config = dict(
    train_examples=26041,
    hop_length=320,
    win_length=400,
    num_classes=4,
    depths=[2, 2, 6, 2],
    stem='deep',
    widths=[96, 192, 384, 768],
    muon_scale='original',
    momentum=0.85,
    nesterov=True,
    batch_size=128,
    epochs=33.4,
    lr_schedule='linear',
    warmup_steps=200,
    weight_decay=0.04,
)
Rows from block 8 of a small sound classifier, named by matrix and row number. Rows with one number belong to one channel. Each number is 500 + 50 x the weight over its row's rms, rounded and kept within 0 to 999. All counts start at 0. Numbers have three digits each.
After each channel's rows are labels from the 100 clips, of 14976, where the channel reaches its highest value: "band" is the frequency band that holds the peak. Only what is clearly more common there than usual is listed. The data: acted Russian speech (Dusha).
# r30: branch 2 reduce pointwise conv (model.blocks.8.r3.0.weight, 96x384x1x1), inputs 0-191
# b30: branch 2 3x3 conv (model.blocks.8.b3.0.weight, 144x96x3x3, transposed, each kernel summed), outputs 0-143

r30.36:500446532498495476438471493457465437441452570499540522418418421564507395416464515437419439576494445484396544614527503469520480539437535506603513549464526518486465513451460487481501545575559467474460497429456477468463464457487437462405529475554499622481450535548482461467534477505398508435465528548488568541628526548566424416482465483576489429381544517520480489418387437585527416448472493555483499520530613516531419489524504521523530405462590640537602546505457577535617474520381568509481488439474480481445470476514543616484620454537695483476530488471431504518465486525506494515
b30.36:556525528462412447467523420460480473580536494432479455548620553483548504455489516584473509536412446498558513592534466539422490443495506490488450440495495425483528511367477638447564524446468554421448493497442476488393523585493479551402496431531432534500509478462473501516597496494459482478461486432563481490534475415524473469363530450450374498456533503462472461514502508449470461489605502440500447561443466506564555484485505477472552
band: 2000 to 4000 Hz

r30.73:468538498500406477555467447401566555508438495518495368500441531563516519497550494576482485519446632468443538445437625606515586589449521444400447549578529464577418396530543485587465570395585504492564564612544629686504450451463443550440466443554571602502414521541471438579466433525513471584487539508472484557538493537521589460538528542478554506606495467446527494498439456517525509465525518425453452489533487598513528511488501453520543537571345522450476490487535500458528461405524447454464499420455426536507574523485472517460471481528523550496436536484398482439496555460498489472
b30.73:518515616502541530483462573416475508407605409430499473446486562571459504521471493416481489449503528452509483564540472549466540489433498450494622513553540436439462420483497611403505463493485415450468521537467490390443480463455500484484479589520440493466549508486493507614593475527472461519517499441458521432531550485434540501457406509594505532491568530474508411467615513632543536530443506524467513490439535436437490521489534500481465
band: 1000 to 2000 Hz

r30.12:579515358480720530473561424549510444487472457482502609573512548483490477399580499588503449592419483515521424462409530462555454554471574474535408452425496572482511467542413482457490501588492496456538491502488504464458482438415486479455480484624516465463538563480568490494547421407530532436524450686496501541568369619599549359450549499477437500572538629558550523437547465504487463506479426496548520480406558467383488499471447509561624523496436557448526526438434455430559543474465617503470491414569504497529555430474495550452514462427479522574458521591535458566544589445452556537
b30.12:507486515450510549470501500567588458466585562447484578604544469459457447445594530548471515529531443455495507539536536442388482546620575445467488459531496508567507386445559584496472554542545541529476524509511517522451451444467462480496509555538486462488538546478467479438472452452488450543515568450464496489526504576450535402540500429432445477581500507565496425531533507509536386516474433481622446518415528436361506541531551554568530
band: 4000 to 8000 Hz

r30.34:468550507550646492533595450438450574529462546500473506537535441477638442421410403531442523482523487477586588394491523502395489489612507549449495436523496526495479377475460504526459419557419405520528501502487606482436511570495484588544484537482458522421454547472479485459446536488649468395513519520500453476513509399432504458498454588452491451508479517431448548430611479437506485549479481561537486469559493562499430472499491471514445420419469451419518408441529437528523555502521536466520484368408425525507456510528492466487434460434437601449483462467464468442485512480541519431
b30.34:508465562510461411535422428438499443462601549441498530445496480546528533457525444466493528465549454536544541408496500506508491437496558482427473465521499515642513487555501460413489424406601516517457570457457566448556529381449409525475502503440481560483481546452437558474452450450494506551502491460576481472535430559442452498485551535587531486498418587479518592485543473472538519469524457586489490511545440445539461423523428507642526
band: 0 to 250 Hz

r30.58:570548455465449496542465569520483491481474497582497423507520536480511431543540520548542528462394555416505491639539503541542529507444437437705562433523412582507651497464614485460628479441460586519471473457481458485500440469478370525462606515482469563509421471492488490586554446469443597546473482503528518502444386496399518498632454487433513549468552445426445461422460494468476488520437508451420547456524454477484454524515410622538406450516439487501456504480532463450558448439495502576604469531495495503393513438518482423459497413487533512521401581412494501541424490503446532555
b30.58:548553437537497507495498452503510511519401480630537497533460586505567593548510504438484530471484421448514465575530430525461558478452511513436521412572522402426478532435567467489559509377507426417566500511518507516423485462431409515545498494454528469520502536494528462451512515540422474520466560412533578650516584451565480479590506522472402488434534533464357459490545496462520454437484543541465501481444535455500510496517480498443469
band: 500 to 1000 Hz

r30.28:523460444421554489480546556489473479434388502583419485443490516499595492486414453504415523392522507527531460598518509488504440502452538473501466461473504480578513446589458429502522537448453489419516468449426546397405608378490451557459405508487420486428507394458564475486420424567420566511499565521488509551498522457612582561531520557503568452432455477480548501401589530429416485437515509542576543527465507508451408503516525455457605511442417435464510491558502502487404533584547462494424517520494619461502526437526654571461533616528460549499468464477506495454448502479508528508
b30.28:554466505439482453440508473467543426585506469389470482542471505519544442537551408549468520487525465508458474556528513477522442485440537477359469582506610452434463578488441494477489571520484541592487559472480597534486453527493462501475563471484478489470421456560446458518420482569548528441576452541503515555495420406495441516542511534550421536499473477433449517444548468382519376481482404531616527442420525495514536482526532427533481
band: 1000 to 2000 Hz

r30.10:415565527451494539355479409548434454460588459493504537566492685441624514492536548597497534464553479518470540535535405397466473505402542443446511505481556503569553470449509596514471464508519342541551498538430477509614571590503566553675491450507390426617462476504410495525472472477630467609500494469562651475685576439465499540438500456540518532618465545513431447393485453525556498411487541481428537531542566487484471473538505569505475514485460461437452516485464582460537516433478534491479473489467481415456486476559546509607459515541623503525453463549492552479534455515436496523
b30.10:453517466482462510400518432469512542399461488453560527458543477474460447425544497404462429444509517581468442426465387510518484483455494570490505479508460471499525339478484486483473438427514518464425454434544485515559514535502540621491507491505376524620444508528492530492499529543391525455502452425522484482464492474471518442409437401513484522393451478502618517472533499426433516478423494520497476520472507553477485520536395419452503
band: 500 to 1000 Hz; 250 to 500 Hz

r30.54:590535398437427487503416439435448555466599516496571546465554673444529504448482557503587552393523514475482408483339431546569467583451511486448596592474529448593585519589513532445425421503529549591532577516606427464525510557469578538615481458554449434451498530516512409542455558424448465494488494486450410495619547610465463412526495438567450480565473345508470463576456570542548510498579512502534429486580507519477493494524528556504553518498514498508527531454526499477431572479410491507453479554597521511484457469501402559521471492515535550518544494466499545545544494608493469532
b30.54:467445471514426420539596493496425467539494513533497493477463448467559458521513485408453408515523530455544437416411511500471485483516403509453449513475381452433469501498487534551528436540487442468432588460494569454595465583459585533449539398503511483557449556478440480520549547449428600435530431432400494553509454510551411436428458523490563493431495496410482513510398462424538529548488473541478522564464559489468565464482539500470523
band: 500 to 1000 Hz; 250 to 500 Hz

r30.14:495501528545403501573542477406449526503601563381545441411420529422423524437551513445636502472439482502520450487469342462462425483587513473419483518470574434514519401516458469508556495467491471502421553715555523556492448597586500439595456474501437509417518484550549427515623421591531478474491452581557467492390532424491547488535498528509540471487568470430483489472529483469544423453490398473543575453541563526563586520453503529573528437524480482508529541554605472434514473476493456507518530462536567454514523482499568550412403493413571454470500479585492594598558473564487529490
b30.14:497377539511556489535495470453526445557556531504483520472418507515487461557499409514406439484555405501647526466493475511490590408472484547470396528496532538475479552490518538587532470483500427552516594520450504464526504490510427581494484465495597505553625509487446561510494426424429571447536515455506434483528478480501453478550580496542524557546477476470478485450464436406390434494562463588480560428544490481483471479394445450511472
band: 250 to 500 Hz

r30.44:614590520427537435484521542417576499551484487529466443519431391472540500423533478401568394420555490545526493528613511614503544524405516538549482460526433529434471501595542549442550547511458503453524441423548517538485574490572481434462533509441524402592532518492563512569484460489486499454545497545521519518552598522434555548443471511439419354449450394360554577495468529503473498487539604460440513477509483516537449597423491559489503442511499470449494450451565526556463432576488459552472494579580495504608535564503633457523514601612536548470522530460507492521537518508422399534
b30.44:486509456490536538472520513565532437455472480479374469450473506439503489585563444466447451461484505461486528499473497375623458469451510452422487516404433402414473518539497432407467485512485510543475539497538441522421491470492445444472482465554490438532508434460592402459448535509426515508476452533481428520483473391496482464511488451436506523394397511458508429545344472499551542441438427526407468514508558555479495511519499422489482
band: 1000 to 2000 Hz; 500 to 1000 Hz

r30.50:522532494469463548522506638433530522427524473536504512458444522421476402470505478616563587486539444510540442381555419447515501475527494511452553512464495508447575396479547480522557583423429618393410480487426453464468467516461487514483342634490502421522466437554453533644472503469470548498430570530535540466412519456513403580512429453541559484486427439494546532403390521470467469559412590501503453497517365485447464417472571490453452553449571469487501487467515484622541522445494482497533487516429526432431457497439516517450387461491476561505518512509514393491429426465495482533
b30.50:440559487569518470539438517513495483464549475508488563472568457433560484537514443594550491528649390571461459584491456506515516560386522575481573536504551461500485551559435587431428582512555466467583493517497533430420493518568478472472410541487475525418523563523426525463491529401431502500554391515457546517538453558493520505539501599479484616548516522495444487420479501560493463461491472470510606473493438461507484538524445548523536
band: 1000 to 2000 Hz

r30.81:433458486654605499387410434505554596532592584568541521567579502521519474506478583449565547444519470411474475468502429585482505519502637451544487577522506572562466593413464468515489541552532382488486414566537506434491406523476544513573448487458450452457505512507649560470506415511405523468462476398536461516576417510463450472453505517548493480498555475562624564572550518566436565514458620463491450465474511481444440470499421517449480494471434583525587572562552523505584497459467595581521463461553529516509536513545430477371548555455417530569436501488516446547591514462534550479
b30.81:527554431400572477558449544494569491451495492487519494524481477563482536437488440504419534517464495428412471460536484525560498426475479504485490557460473489503566540545467511593401449515492555455417463463531551567523587505499438500494542427511518502429449572434466491562426477430359527463495478518533518516502473430532466534454522452410490449400412418440447510445480582549399521458482483579444442514428561462469461431388423494527486
band: 250 to 500 Hz

r30.39:425507477452455503462584527524510538521467509448455452490472544513544504444591466507445498532506587499513598474490472480567492399478424646534475470528494541540531469480471457468474436573481452484515564487493463477460513453397531557427604452517540471456462533397598440521494502525472525473481610514520476482518483526491534582632465442526472431498498556455460552516531418405455444582516432491536477480590558593456494575543541576470530450451472466545477450465530396457570494411589555540574468539482563494375584497565465569484497508453489547533443518495457453595475481534541477458
b30.39:499529450513567513507524460562496540529458504427512605532510474509543519406433535513558435414396567454498459454360484508477530544455506377552556465605468523455463430475519418436491464494467486570461522559458604534471586557453449533487559497498497456533439484478451431492536416518528490504572559545476515563496540527434517535444435496537379501511464581523550472468460406470448400534517512463530459502520500486606512474500514416513590
band: 250 to 500 Hz

r30.76:519571532482557475525403497510465490466498459406513490443514457546479510456424484487529510549514519644526535483428427572559541425474520504547535517463437562499434512483399535444566466554457442507447531537486471483478459444453510377486431397532503526507634472564535542438535530590434499486494580448496380502463485535578517341454454440426478543400511448431386485498396500485458494434478478587508512505557502561547490478625596552530546573504397452439425568430566423552463481380437523494414501477498521545481501549443442455564462509510528592501478452521442481585565456492583533486
b30.76:433502509461566454527544476539501508497525623470550488469496489504516477450445619436516408483558524455568465549519526458430623429499518442519529477534495504464509425378517491477439578607424535519507510491502481496486422467530544504495555529523501440442501427488451468470545397537517583529499512528478518503479475550521593510483458476431456495540466521382523414502543443543464413486636672504539460524487530558570545570505516522501514
band: 250 to 500 Hz

r30.93:546599516559380403532451598563527586404481478567482507507504557392561521440590469555507489427575506580578446546472520489553517455500540570485536430416509471479512537571514396521639553457530523445412522450520555457449436522478568492535473511446512510530437518571502507477494497475449552384540597559500474449500570545375507490498529440512444503467526478478521573383431518457536470472458467495523483442461444549446477404564506531470569423473434584598558367550532491556524538509555461414600480491488583648517465504560562483539511419441447493499485558446504521558540494419466491504
b30.93:443506458470521446453393548516481487532441459447441505466511484450509497462560404547529487562530519586453335448495458534494463620540506500468493518492521429605484563500489500469472562554554428465482459485480597431454436538573503495494469572557565596463512462396482471539437461475506526515508400549465466472493518490513527502462369528552462610530456561467485483457479514553475494420526451459434551510526559465416475497618513441451500
band: 250 to 500 Hz

r30.1:489560457421494466661478414468466602471476374492443541486454516478527480532522529375554604488480481469529517557395506494596411478465516435470505545635525426594609442378548500422485521505534510600495493523584585488590537398555496415548501478506527387505493543427565383524436563544425464379453452489519494529430491460530526501421480448597446417442458438341563472477599530508439525436546457455436566453538532523450455475594553424468572520541496474530489543387449481504426479434467467506512429473486494484396440519490556470419467516570490492513538437497477496500479507566537510494
b30.1:412430414535487513512489488490442392467338457445477445502438548462495486503442542506518497467594535413433446488460430593472471420474562493478623479536582436491375498516505514555434461532463493511546449537492468456467475500575515576449535585502520562463555513571540513509566522492449447557392572512523442447470528431433439526491520510541637461499517472472437485489552453426537477524486457528488475490457475517466525469509434455568515
band: 250 to 500 Hz

r30.57:497589477439615526496563426467563509522507429435427430442436483384555428441530497549597496475497491468482424455556537416531496476539481644548542545470476564510458464552443574517458522510562487470487578635524468531496486460448442493492473533511476514471532488558468514516602507501384458551465438476474469615499412508543497486471583492570467512447477478560527537448513492384491516466495475482485473460455556556528450415557530424463527541506545574435480657496553459495447489385508542524468540553597502535501458477489454429456514554524463439507453393565514501488463629486562426477
b30.57:474427551498557556427527537482433460484476540430529489488507505463478625470444576507543471514496609443488443430496495507464584517516560489403518576536478502437452393469432516539464469546582466480487587689478418479520526473485542447515516574568443446492525594570478457445467466538467542500537513585418580523519531550541517562481491547501464572610534563545463491533491508466480419499484456528543522491499507420488600463546473547514474
band: 1000 to 2000 Hz

r30.35:475511501616522550596451530500555507503496527564543498421609590529479494503454560507517519437470621408450392641339487440534520518468532548524486516425421464465490505513546497560671525497480440495521419487455416444530386539489497504566497519462542556539465498463450500499517489426454517540518502503557448530364505426528636500419444466503519551482542498608560581545462547481509542514610519506445514574543488498516441410541469438467495508530408585527543535547451601504489594453569447449463491514496522493409497506516505501547544574495436465492509523626453531537489399471486537575
b30.35:525499603514453424493490526567463500575513521515415366422453530479502460514493423520438437522488569489489395522462510432554442553457483514480496575468491497419523559516466519469483562576526483477504515464523431519481366525551410436479491372457547437479427507477442472540498484438452408540477508494454489457503507589457494510527428584523454493394486427496453475420475432437547561402524548446545495462536540449583482448459513550567473
band: 1000 to 2000 Hz; 500 to 1000 Hz

r30.60:425532549599491388485462536527508489500523453435538460460489511401498470511444481399433496474405551429533449450560555506441421510518432492484495481444500575505517547481495503457520501467477447454484452533486520430599533502450460477567503464471483530581529505504593512471496431505477434502513533534451495497362490521587469447434391633484435536476490450466459434503566430596510427453609522541515602487560465502602444476516427497599533502430517442514400430506456527506447464506486490398539508540496465549399483460471461440510415487503525466548461517485462499504440509432393580443
b30.60:445544515507469530564371511513551451548521541554473465383371470475436422461513452533397388483503505499464487518510518505497538539587515506486510553499602519443528561495451540469564429522489409538463592503482408583536503445512501501516492434428429539499448481512527510476463499598531570545524564463517489517466489505370480515518517500568562561524526496461518445456568555593407462468481542545449487475555413567462514489433472466552393
band: 250 to 500 Hz

r30.70:533625464545428429523513443488575459564508424466467407470571437551427437458499608534496450429494576462443525436569456485416512519508455452604473509546474523479465506587528539475466589479484487611518416486524527500492530477508381493462500566508443452517500521515434509466436602516385498525515592631481476451457560533621538564541485577474515603492415482580431462464565515414485563580446392479482453436431486503482512443474484448588472469470484489470409395440500478497463398464486538546449543551587447534607554528560501559471469492469505573513486386552573448485504498401547462562
b30.70:465493493583440416514533554529521588519611499480455505441410507486468532524478558563485452516439519467448448586520486493586472469498517437481505529438411609530560533537610479486500532549527499422485493540582483445441418472545411552506581520459464468538448502413527467482465475468456462342450514451413516386464499480503568455490477549506418453546482465423547465519469448484538513547482519506454499523459535443603413526452540571501436
band: 1000 to 2000 Hz

r30.16:513458523443462507455511514592578570473397521583414493628550585550421478425456473519419577528484483482545522577478422486457406433551574453466464478531521567441501424430510477516473462481535563569394482426398610582462573505431504505475459429504489516480453489615498483427359477660525464540443451507499578476529509441545505411510513524566500540548521534601527518449624420480580524530528466480448483436485545523562465511541564508567450410463479506406428530522415492397512498441516518581502532565407422481620392511459449540529466429520487531529515482497456457450411503528543406528
b30.16:570500494434460496480599529496443546525519473512490505472471547571430470351429521535516575486493523553473469585573571554452459518485507531530496492493452433520474522426492579522378532531522577424527456506441581499493468551508479542478487502463508568492450491488562413596579481482465448417421429488461473425457531605458545528446417527532556499506535433468511412433551478379496463515569522547522487629440477489538583497486471531452488
band: 1000 to 2000 Hz

r30.52:494479445453426524604453467558568372483422428520448423482458480555429620565592428469516458558612424434430526555514411393514507450458538473485405596469475397479573430414448520434481532506400638468403465458550443500440421586459465424415563463411428428496478489507444530556447419438478487470466422537465540492537511481471473526503464522421526531528488502424459504556544493545410509516534409514461512538530521493515393489532447553519507529567532522578525515510444535433556433501576551467612534451455558539445516566419440456512512492464501437488591540618482611467525494504468517459
b30.52:472592449413518443504510507577452496529422476508478492550539410492561504610600548496504442479515544443514550506474416459471545428442535445468567547463547437502518499599424524441495440427585491528458472467541407527574395499494482471512450487428505463528585537451454452365574504478460416485455401513521539548498481508480401575452490544523488525521556567574484515512555475452434481381496527502491533463486527551477480524464472580512579
band: 250 to 500 Hz; 500 to 1000 Hz

r30.77:463553490562390532458506444458504528481484561502510431438572577538506533483510570554411566526518563410560483452507530525554491591453400532508484550489561480589514432591551545525460488521514481411582483506469520508654507452423528478530494430446444465546521526491443472513454556472415483480546404475501519548533443567423436393511556537505608450521468513508505517528537484542471574457448543617505535522468515545459446485536498466458491472458474491561605488546464703453546483502496535387568508492485434489496523447440551562522469457429412480474537519485449542551548545486472441507
b30.77:508574536488527441415443561496485454404466569491511501465444448412509464573548405416511497516551453405442440488458457585509444419532448465504533467488470420466505497551440469436533450520479502510457438500505456494474462522416424541419551472558412479517434490568476465446480480502447437437445535521544546502487554440516506461403448509491449509455544482453521659465478438369454444498475565479483473535421500473429506413503418482543557
band: 250 to 500 Hz

r30.69:492476548519455479522565411423472480499473474536455454498498560447505420500423476473466517547433496560389574453477522510460505442471507544506491588584442503469438530495478469342487468630559468639492446478513568511516391468650507458683505463449523480475527460524470529433559360574584490447575614472508502427559381497600461472569499481462556467523439427520463414577573448431546448452526363494475497463550487497533544559592531444493466534478468474538535500611546490465507475558432451448441491539562533436512562480447458461638488439605551521518416513526494527517480421508541467412
b30.69:526470575523386530487487479507452495550547598461532444536455447583465528423511501462537526460486468410479543427535597505457517483579503494453442571472410527458527582443482434509469327593415502460505459530443559534567447485470508435496540452535583503439497502525487442527577447543568403523512405441452421460524438460519519505512502506439569473459440520443472470552415494526549550577477451548460404452520525543451520450504510498488487
band: 2000 to 4000 Hz

r30.42:525407519522522501494579471475511487541606611660615466470493464446503485476464596523522470545427498582654429541455463603409511615499484448509505414526527457547571625414583503555514600546452491501551484497501513534541541503532439568473559536425462443509599456555500591588548530510418493537515463469528547441485465496443434447481503561492477441407446438434435609440389497561445428387555504516475457503436481472489484477433457426492523477528510465480443574557516405463414499496436445375598438487438556513454563545533596469456455501447558503490513479496533464578564515639500429435
b30.42:459434447513529549482507549469483416512469450513457481449522551462513475572436551518473584495530522468371421481451432474597506476522474569456552499424433484541461608467503536435530539419483451402508468589511492551447518499505462560450483488473439600457461528400450497509511459535466475514642535478479461507441446469539438455527506506550466499485443507597422485445526432417447432427452448511405492525548489611489562551530448448514442
band: 250 to 500 Hz

r30.46:478480556682541438461515482520563449444466541394551456549602574537484538428571486488495597459583464539540530493448614508531533675515417568476465486486621463565429500480508502579406475573482418498603387429497384481332617335431410456463503495565406533473457399501492549542526458620399513459452468445584518536469429504526518519491542498465442393485533458484546474515575494534496533507577563500548521534536459418451462510442450466511464489503511428467408516539490524515457438552396546459522452399484555449499456456528505516392504532399495495479528525475600542452519472522495544491
b30.46:416553495495508627478536463458522473497442549544471440474537465493470512513583534545535463510534483484400451542547555513590460553558496474523577447468425534532455472615461446437436565421563485444417480517445473515449529509535444431418491505546432492474523476467588477479565538473434501473493578615451448519388512422501468568566486573464491480449443477426418406535554499504487426516510518481628526488398504483489549462489472549504477
band: 0 to 250 Hz

r30.4:451470538486518353453483423500566435452471479545450433492396451548472486547574417469441528590488521701544559448512505546569492549398600507434561604499517632434471575576474587420472528522556481488424510537416570490435514417438438485387440467503570424437552471449439485460550439457493407474511423592494526449431521526456472462486543471552593519467441436476421494459448554506425473513475495461534533394490518440460650453495523497518496615559383613547441470445457587627471542432493408520477576532443514574472503556480523526465502495492450548461542422456493423539502514589497518477
b30.4:428501508533462541486530530496513468419421444444481549481508441452521501497620644510509563440447530500381525559481464513446436443457468521538433409566585512442482424507563406514406453474443480566490508522476480431471564466542520539568488509537530507473483475532515472488511555509566599417467511501548452380452540493558555469536482473445493502568463480485411552570486500517456545419505483404400433460577453469512461504516596482457530
band: 4000 to 8000 Hz

r30.80:506474536476491493623596363488443503578580469364551442476446445607454408521513455505471432601402447635604647516435499492495509503424497470489549525534510472476465443500469534523482417450462456483528499401484515492547510543455527476400413657499523412541470565399497490461514609491462541482512444586455526557510439518467477505566517499546508451533496509581495608513551515512438598433511521471473460524570555492460498489545378497510536512392409428458467541619403623499456555500517442416532535414574510513431588476516464526430417573437514463458509381434461478474541540564465536475
b30.80:466593502552520515427452466588517517453440562482459524518562467533367464460580591551497520428485445440535465558402425551546478461460544496605544432568487548526498345468585474528481546553451611558485537584455555507410555454499512495497496550498446497465573525443470466513544495615490479503510499542479531426518487561524452484495459502483446521544536470523504516502530541486466468485409513462458420518459419462511560493542577587415494
band: 4000 to 8000 Hz

r30.53:557526536510510479503613518466524512532512451473505512503439516364464537493449426498531429427424482545542453504534445585497410507454391582561481495477510442514627512626543579551457540405509560500415512593539509545485526564399546518464552514480501452359515486445490570519403454458423518448473414528444453466462471508562590574551415457456502598472530519477439526469404510489359554487518446432524471549502502511513506519493517568580466505393471428458475474518551532526557464489535544435441516514594599379380582451538402505516480460426477473496506553549514401492429435444453572456
b30.53:527486507495450530509452469504401493521392519477468499547546488587491510559529487569557490500531516409522502442452464511500497503482519458447472458462442362496453570524462552562540462465560505461565537480484452537623502534496507508468495427512541459535416476565387372497544530500439529558446379485470497569534471476532378491565402500513535416541466566494513558587487511518519434458516474449538523564453499468528538519376483589411439
band: 500 to 1000 Hz

r30.29:435356496531492537475506509600455560585425516470495439454559569497501581495429519575468420447538560499391526534634524676412584508506627615467503534435454527457411544432469419429449577641442569563531479496445486551407685455491530612519478458542549476567612508623492591417424504527511522630453395567463542449573433557551458528531519423452443550461573544543547455426447491479569555494569524448464481505500628508491487514415577490463510516462448466510536515538448423514532579536512427500426444478508524515431466490467540473486417454553535512522487537494540551534592499635497504511
b30.29:527484485421451541382452587586551446469469465514493528511352515517444494420466530486556521560519545413393463566559476508498491358410538495536436415510515458553525421490423496425464509459487535443508440466495418437489556490548492441425524515461458519473485529554521428533526526593496488514550519560470492501441477573384463488539527422427521514551460492421502494510492518490520566502499513453407484529525517473348527464492508498444492
band: 250 to 500 Hz

r30.11:689532538496494523515483475501548436472403457507548408442516477446508366443535515533472624645501533455543504665529481564415515540467599642587407409531506594452504537443419520462503542607463496465487509585422500456588521471501435540418429446530423500429631434577496510414531472422440480471486555503480493474489599461593546598462445506498470484524516437506465461567458568496437444502471383487395490466396409414497475525471503467447550519482429496465537496545472498546453510619509457460385504555556415494541483487470498466575588548450540529550471549466451528480447571442488562519
b30.11:523477508466459470471554523515434503493443425484429448451444599497503556421510525567482499522471459412522538464564584466471544479515561483456488510482485417486647475477598507424475594533455492530506555511560503569478366460500439489562581416562437474491467500493473493535465490490499467605488450538418476514458410472473465479538513485418392503468395464544508432480433377441555469487533462498486505506502618509483437464469545537421502
band: 1000 to 2000 Hz

r30.41:588505586568468544395522497512614468560449497558557494569580471501502526518448508553576440473397540497528591558515460554571436471438579626514479615450472591466498606509547471452454508411567489526527425486510434456486451497425481553493523474614465613510504485619432486526556471386583431557534524589557452431472535557431434471525448456501518519451451485504460418470504475487568543584488451414463498508613598485436447525441561551605622447449559358454426479539643452434526501454531540523420492501584572482627510485531403523508452506511601423472440571516505456544577498544480518543
b30.41:553566464407499539514517546439443556505558436486477526495420492533524485380440486410448459525473499558498463400508547468485525490434565533509518546465544483498564477453526599521501569490472506550433500490449472545492553552392499458468513410576405536559396536480472459503462478456418441447468474559410468600525447465494533450534470465447486450446411519488557523532475539505551505464555405489598459524524632451468555497526544614528475
band: 4000 to 8000 Hz

r30.66:463483496582499429488527567457585454464476534611467545458453580489495502507559497545527576556556477473521602460557523425462597458476433470400606544480461451472451548562474469577578592560534468604473501412469508498527534500527524546502529499646464471473461517615555536445613506456402535477532519561514376576479587506519598410517401538513388552502651467459627507545560546520557503421455511492495500451502498561445508502517543487520500542471528518506452433400391408389422424451419465500536479492458559497559509548429444476629487536425423505515440552496515538461460558564500508513
b30.66:459559608497505502452485554527533468516487534445453449406591464485514446414532516563499463563451446467482418560618506478504532590653541466585529574479444522591473489539531485472443565542501483488537471529505528574512486507481513472584472547428478569468562455524521553409494501458503422492456464606542376443493457526521500503484461484627519490415498563507543485508492468447565529507518448385562476531489467485510425450485539449441554
band: 1000 to 2000 Hz

r30.68:434595425506441412545605429496417526512490611360573556379547461464564610342552513557496511586520529409562515571517547646591435470593426483507515543605486503490550498707523497519483555462466498463451489520478456581449527531500546417517483554522467432554404520452536455619478475425516505474500559445531483549467530499457534537540377504401527414470507425395515481552547499495531414445540572434501476479478465463502521533414418487469477539447502493580518484493526590440544460455447505502500451543548445491541446467459443623412529533557589441501508595500497513456552486569516543550
b30.68:509611561481542501583565436493500515393406564556500572493489560444508516493501492471495444566538482513546489464443504367496495526496418498529493389436486508471505497619545488482450496629486356413466490554475480473514549577445538438513446511574589519518460481425535466518496485455521434495435503466595436547536560497505513479456454444504557469497499502408505584481430432416482442478545537424530576500496529501512503527475565421515529
band: 2000 to 4000 Hz

r30.17:523530506485515487548471571415429551316438503431491435528433452449492510466426487510507539524519547609514411433461530405519484539484549563540448524630547539487513563479374532560544426455511518450529480464483501442446532501449554473457517444479524571431415438465548531488529502583479435446499500521492446421543435482504541506486564468541485525509569498481518479470456494509508519498543380585556505509406579506484507501445474532508520468435520558510438493443429472504467441466495476520410508448469450423541533502429406480494501473436455526548505690465547427453582539508465489462
b30.17:464443443474458482454534525538521561539493447544434511551551593466466409465498509577559591509582554457530482507535523542488463497519465496553427465540506431551510573495513559559519527565509459422468520536457536585501547507510535507387542471481522634398526535517467613586461505521518475530406622504480452535496475552421443564520530509441458463495552453577406404494512548503505400461553462522563494535490387477516488536471596497531539
band: 500 to 1000 Hz

r30.24:493531501438540419559527470525549595446488587591440551466418481532597462452502386526451594498485510515581400469417585481607549508529557528509558506596524478585560475451459528459495513475475489588350483461472601493489517510570488571466521487418534581503425581531455467524524527554412472380576572456472532474545520524481458411458542454545475544566497456457510467588484418513487498466565400524519521521474521551497518506604476480543692535490464484466372480499483550497464462425544424485440592442486459505400408466413424499585480429457524553514467487483457448407520479514481480498
b30.24:483467488538442566362484449501420350563521415497453530520496545459540485404547504534508551477568497452454465449440506581500541534572451529554497562473431515530539586443530501538537423510520523456469462534419552525488524503493510545492523549504481634344491519466514555512531457565506521580458494502517557476548505462535421535494536539629543460535521487503517488461530502478485494554449404600506522599500418522522523526466492435569412
band: 0 to 250 Hz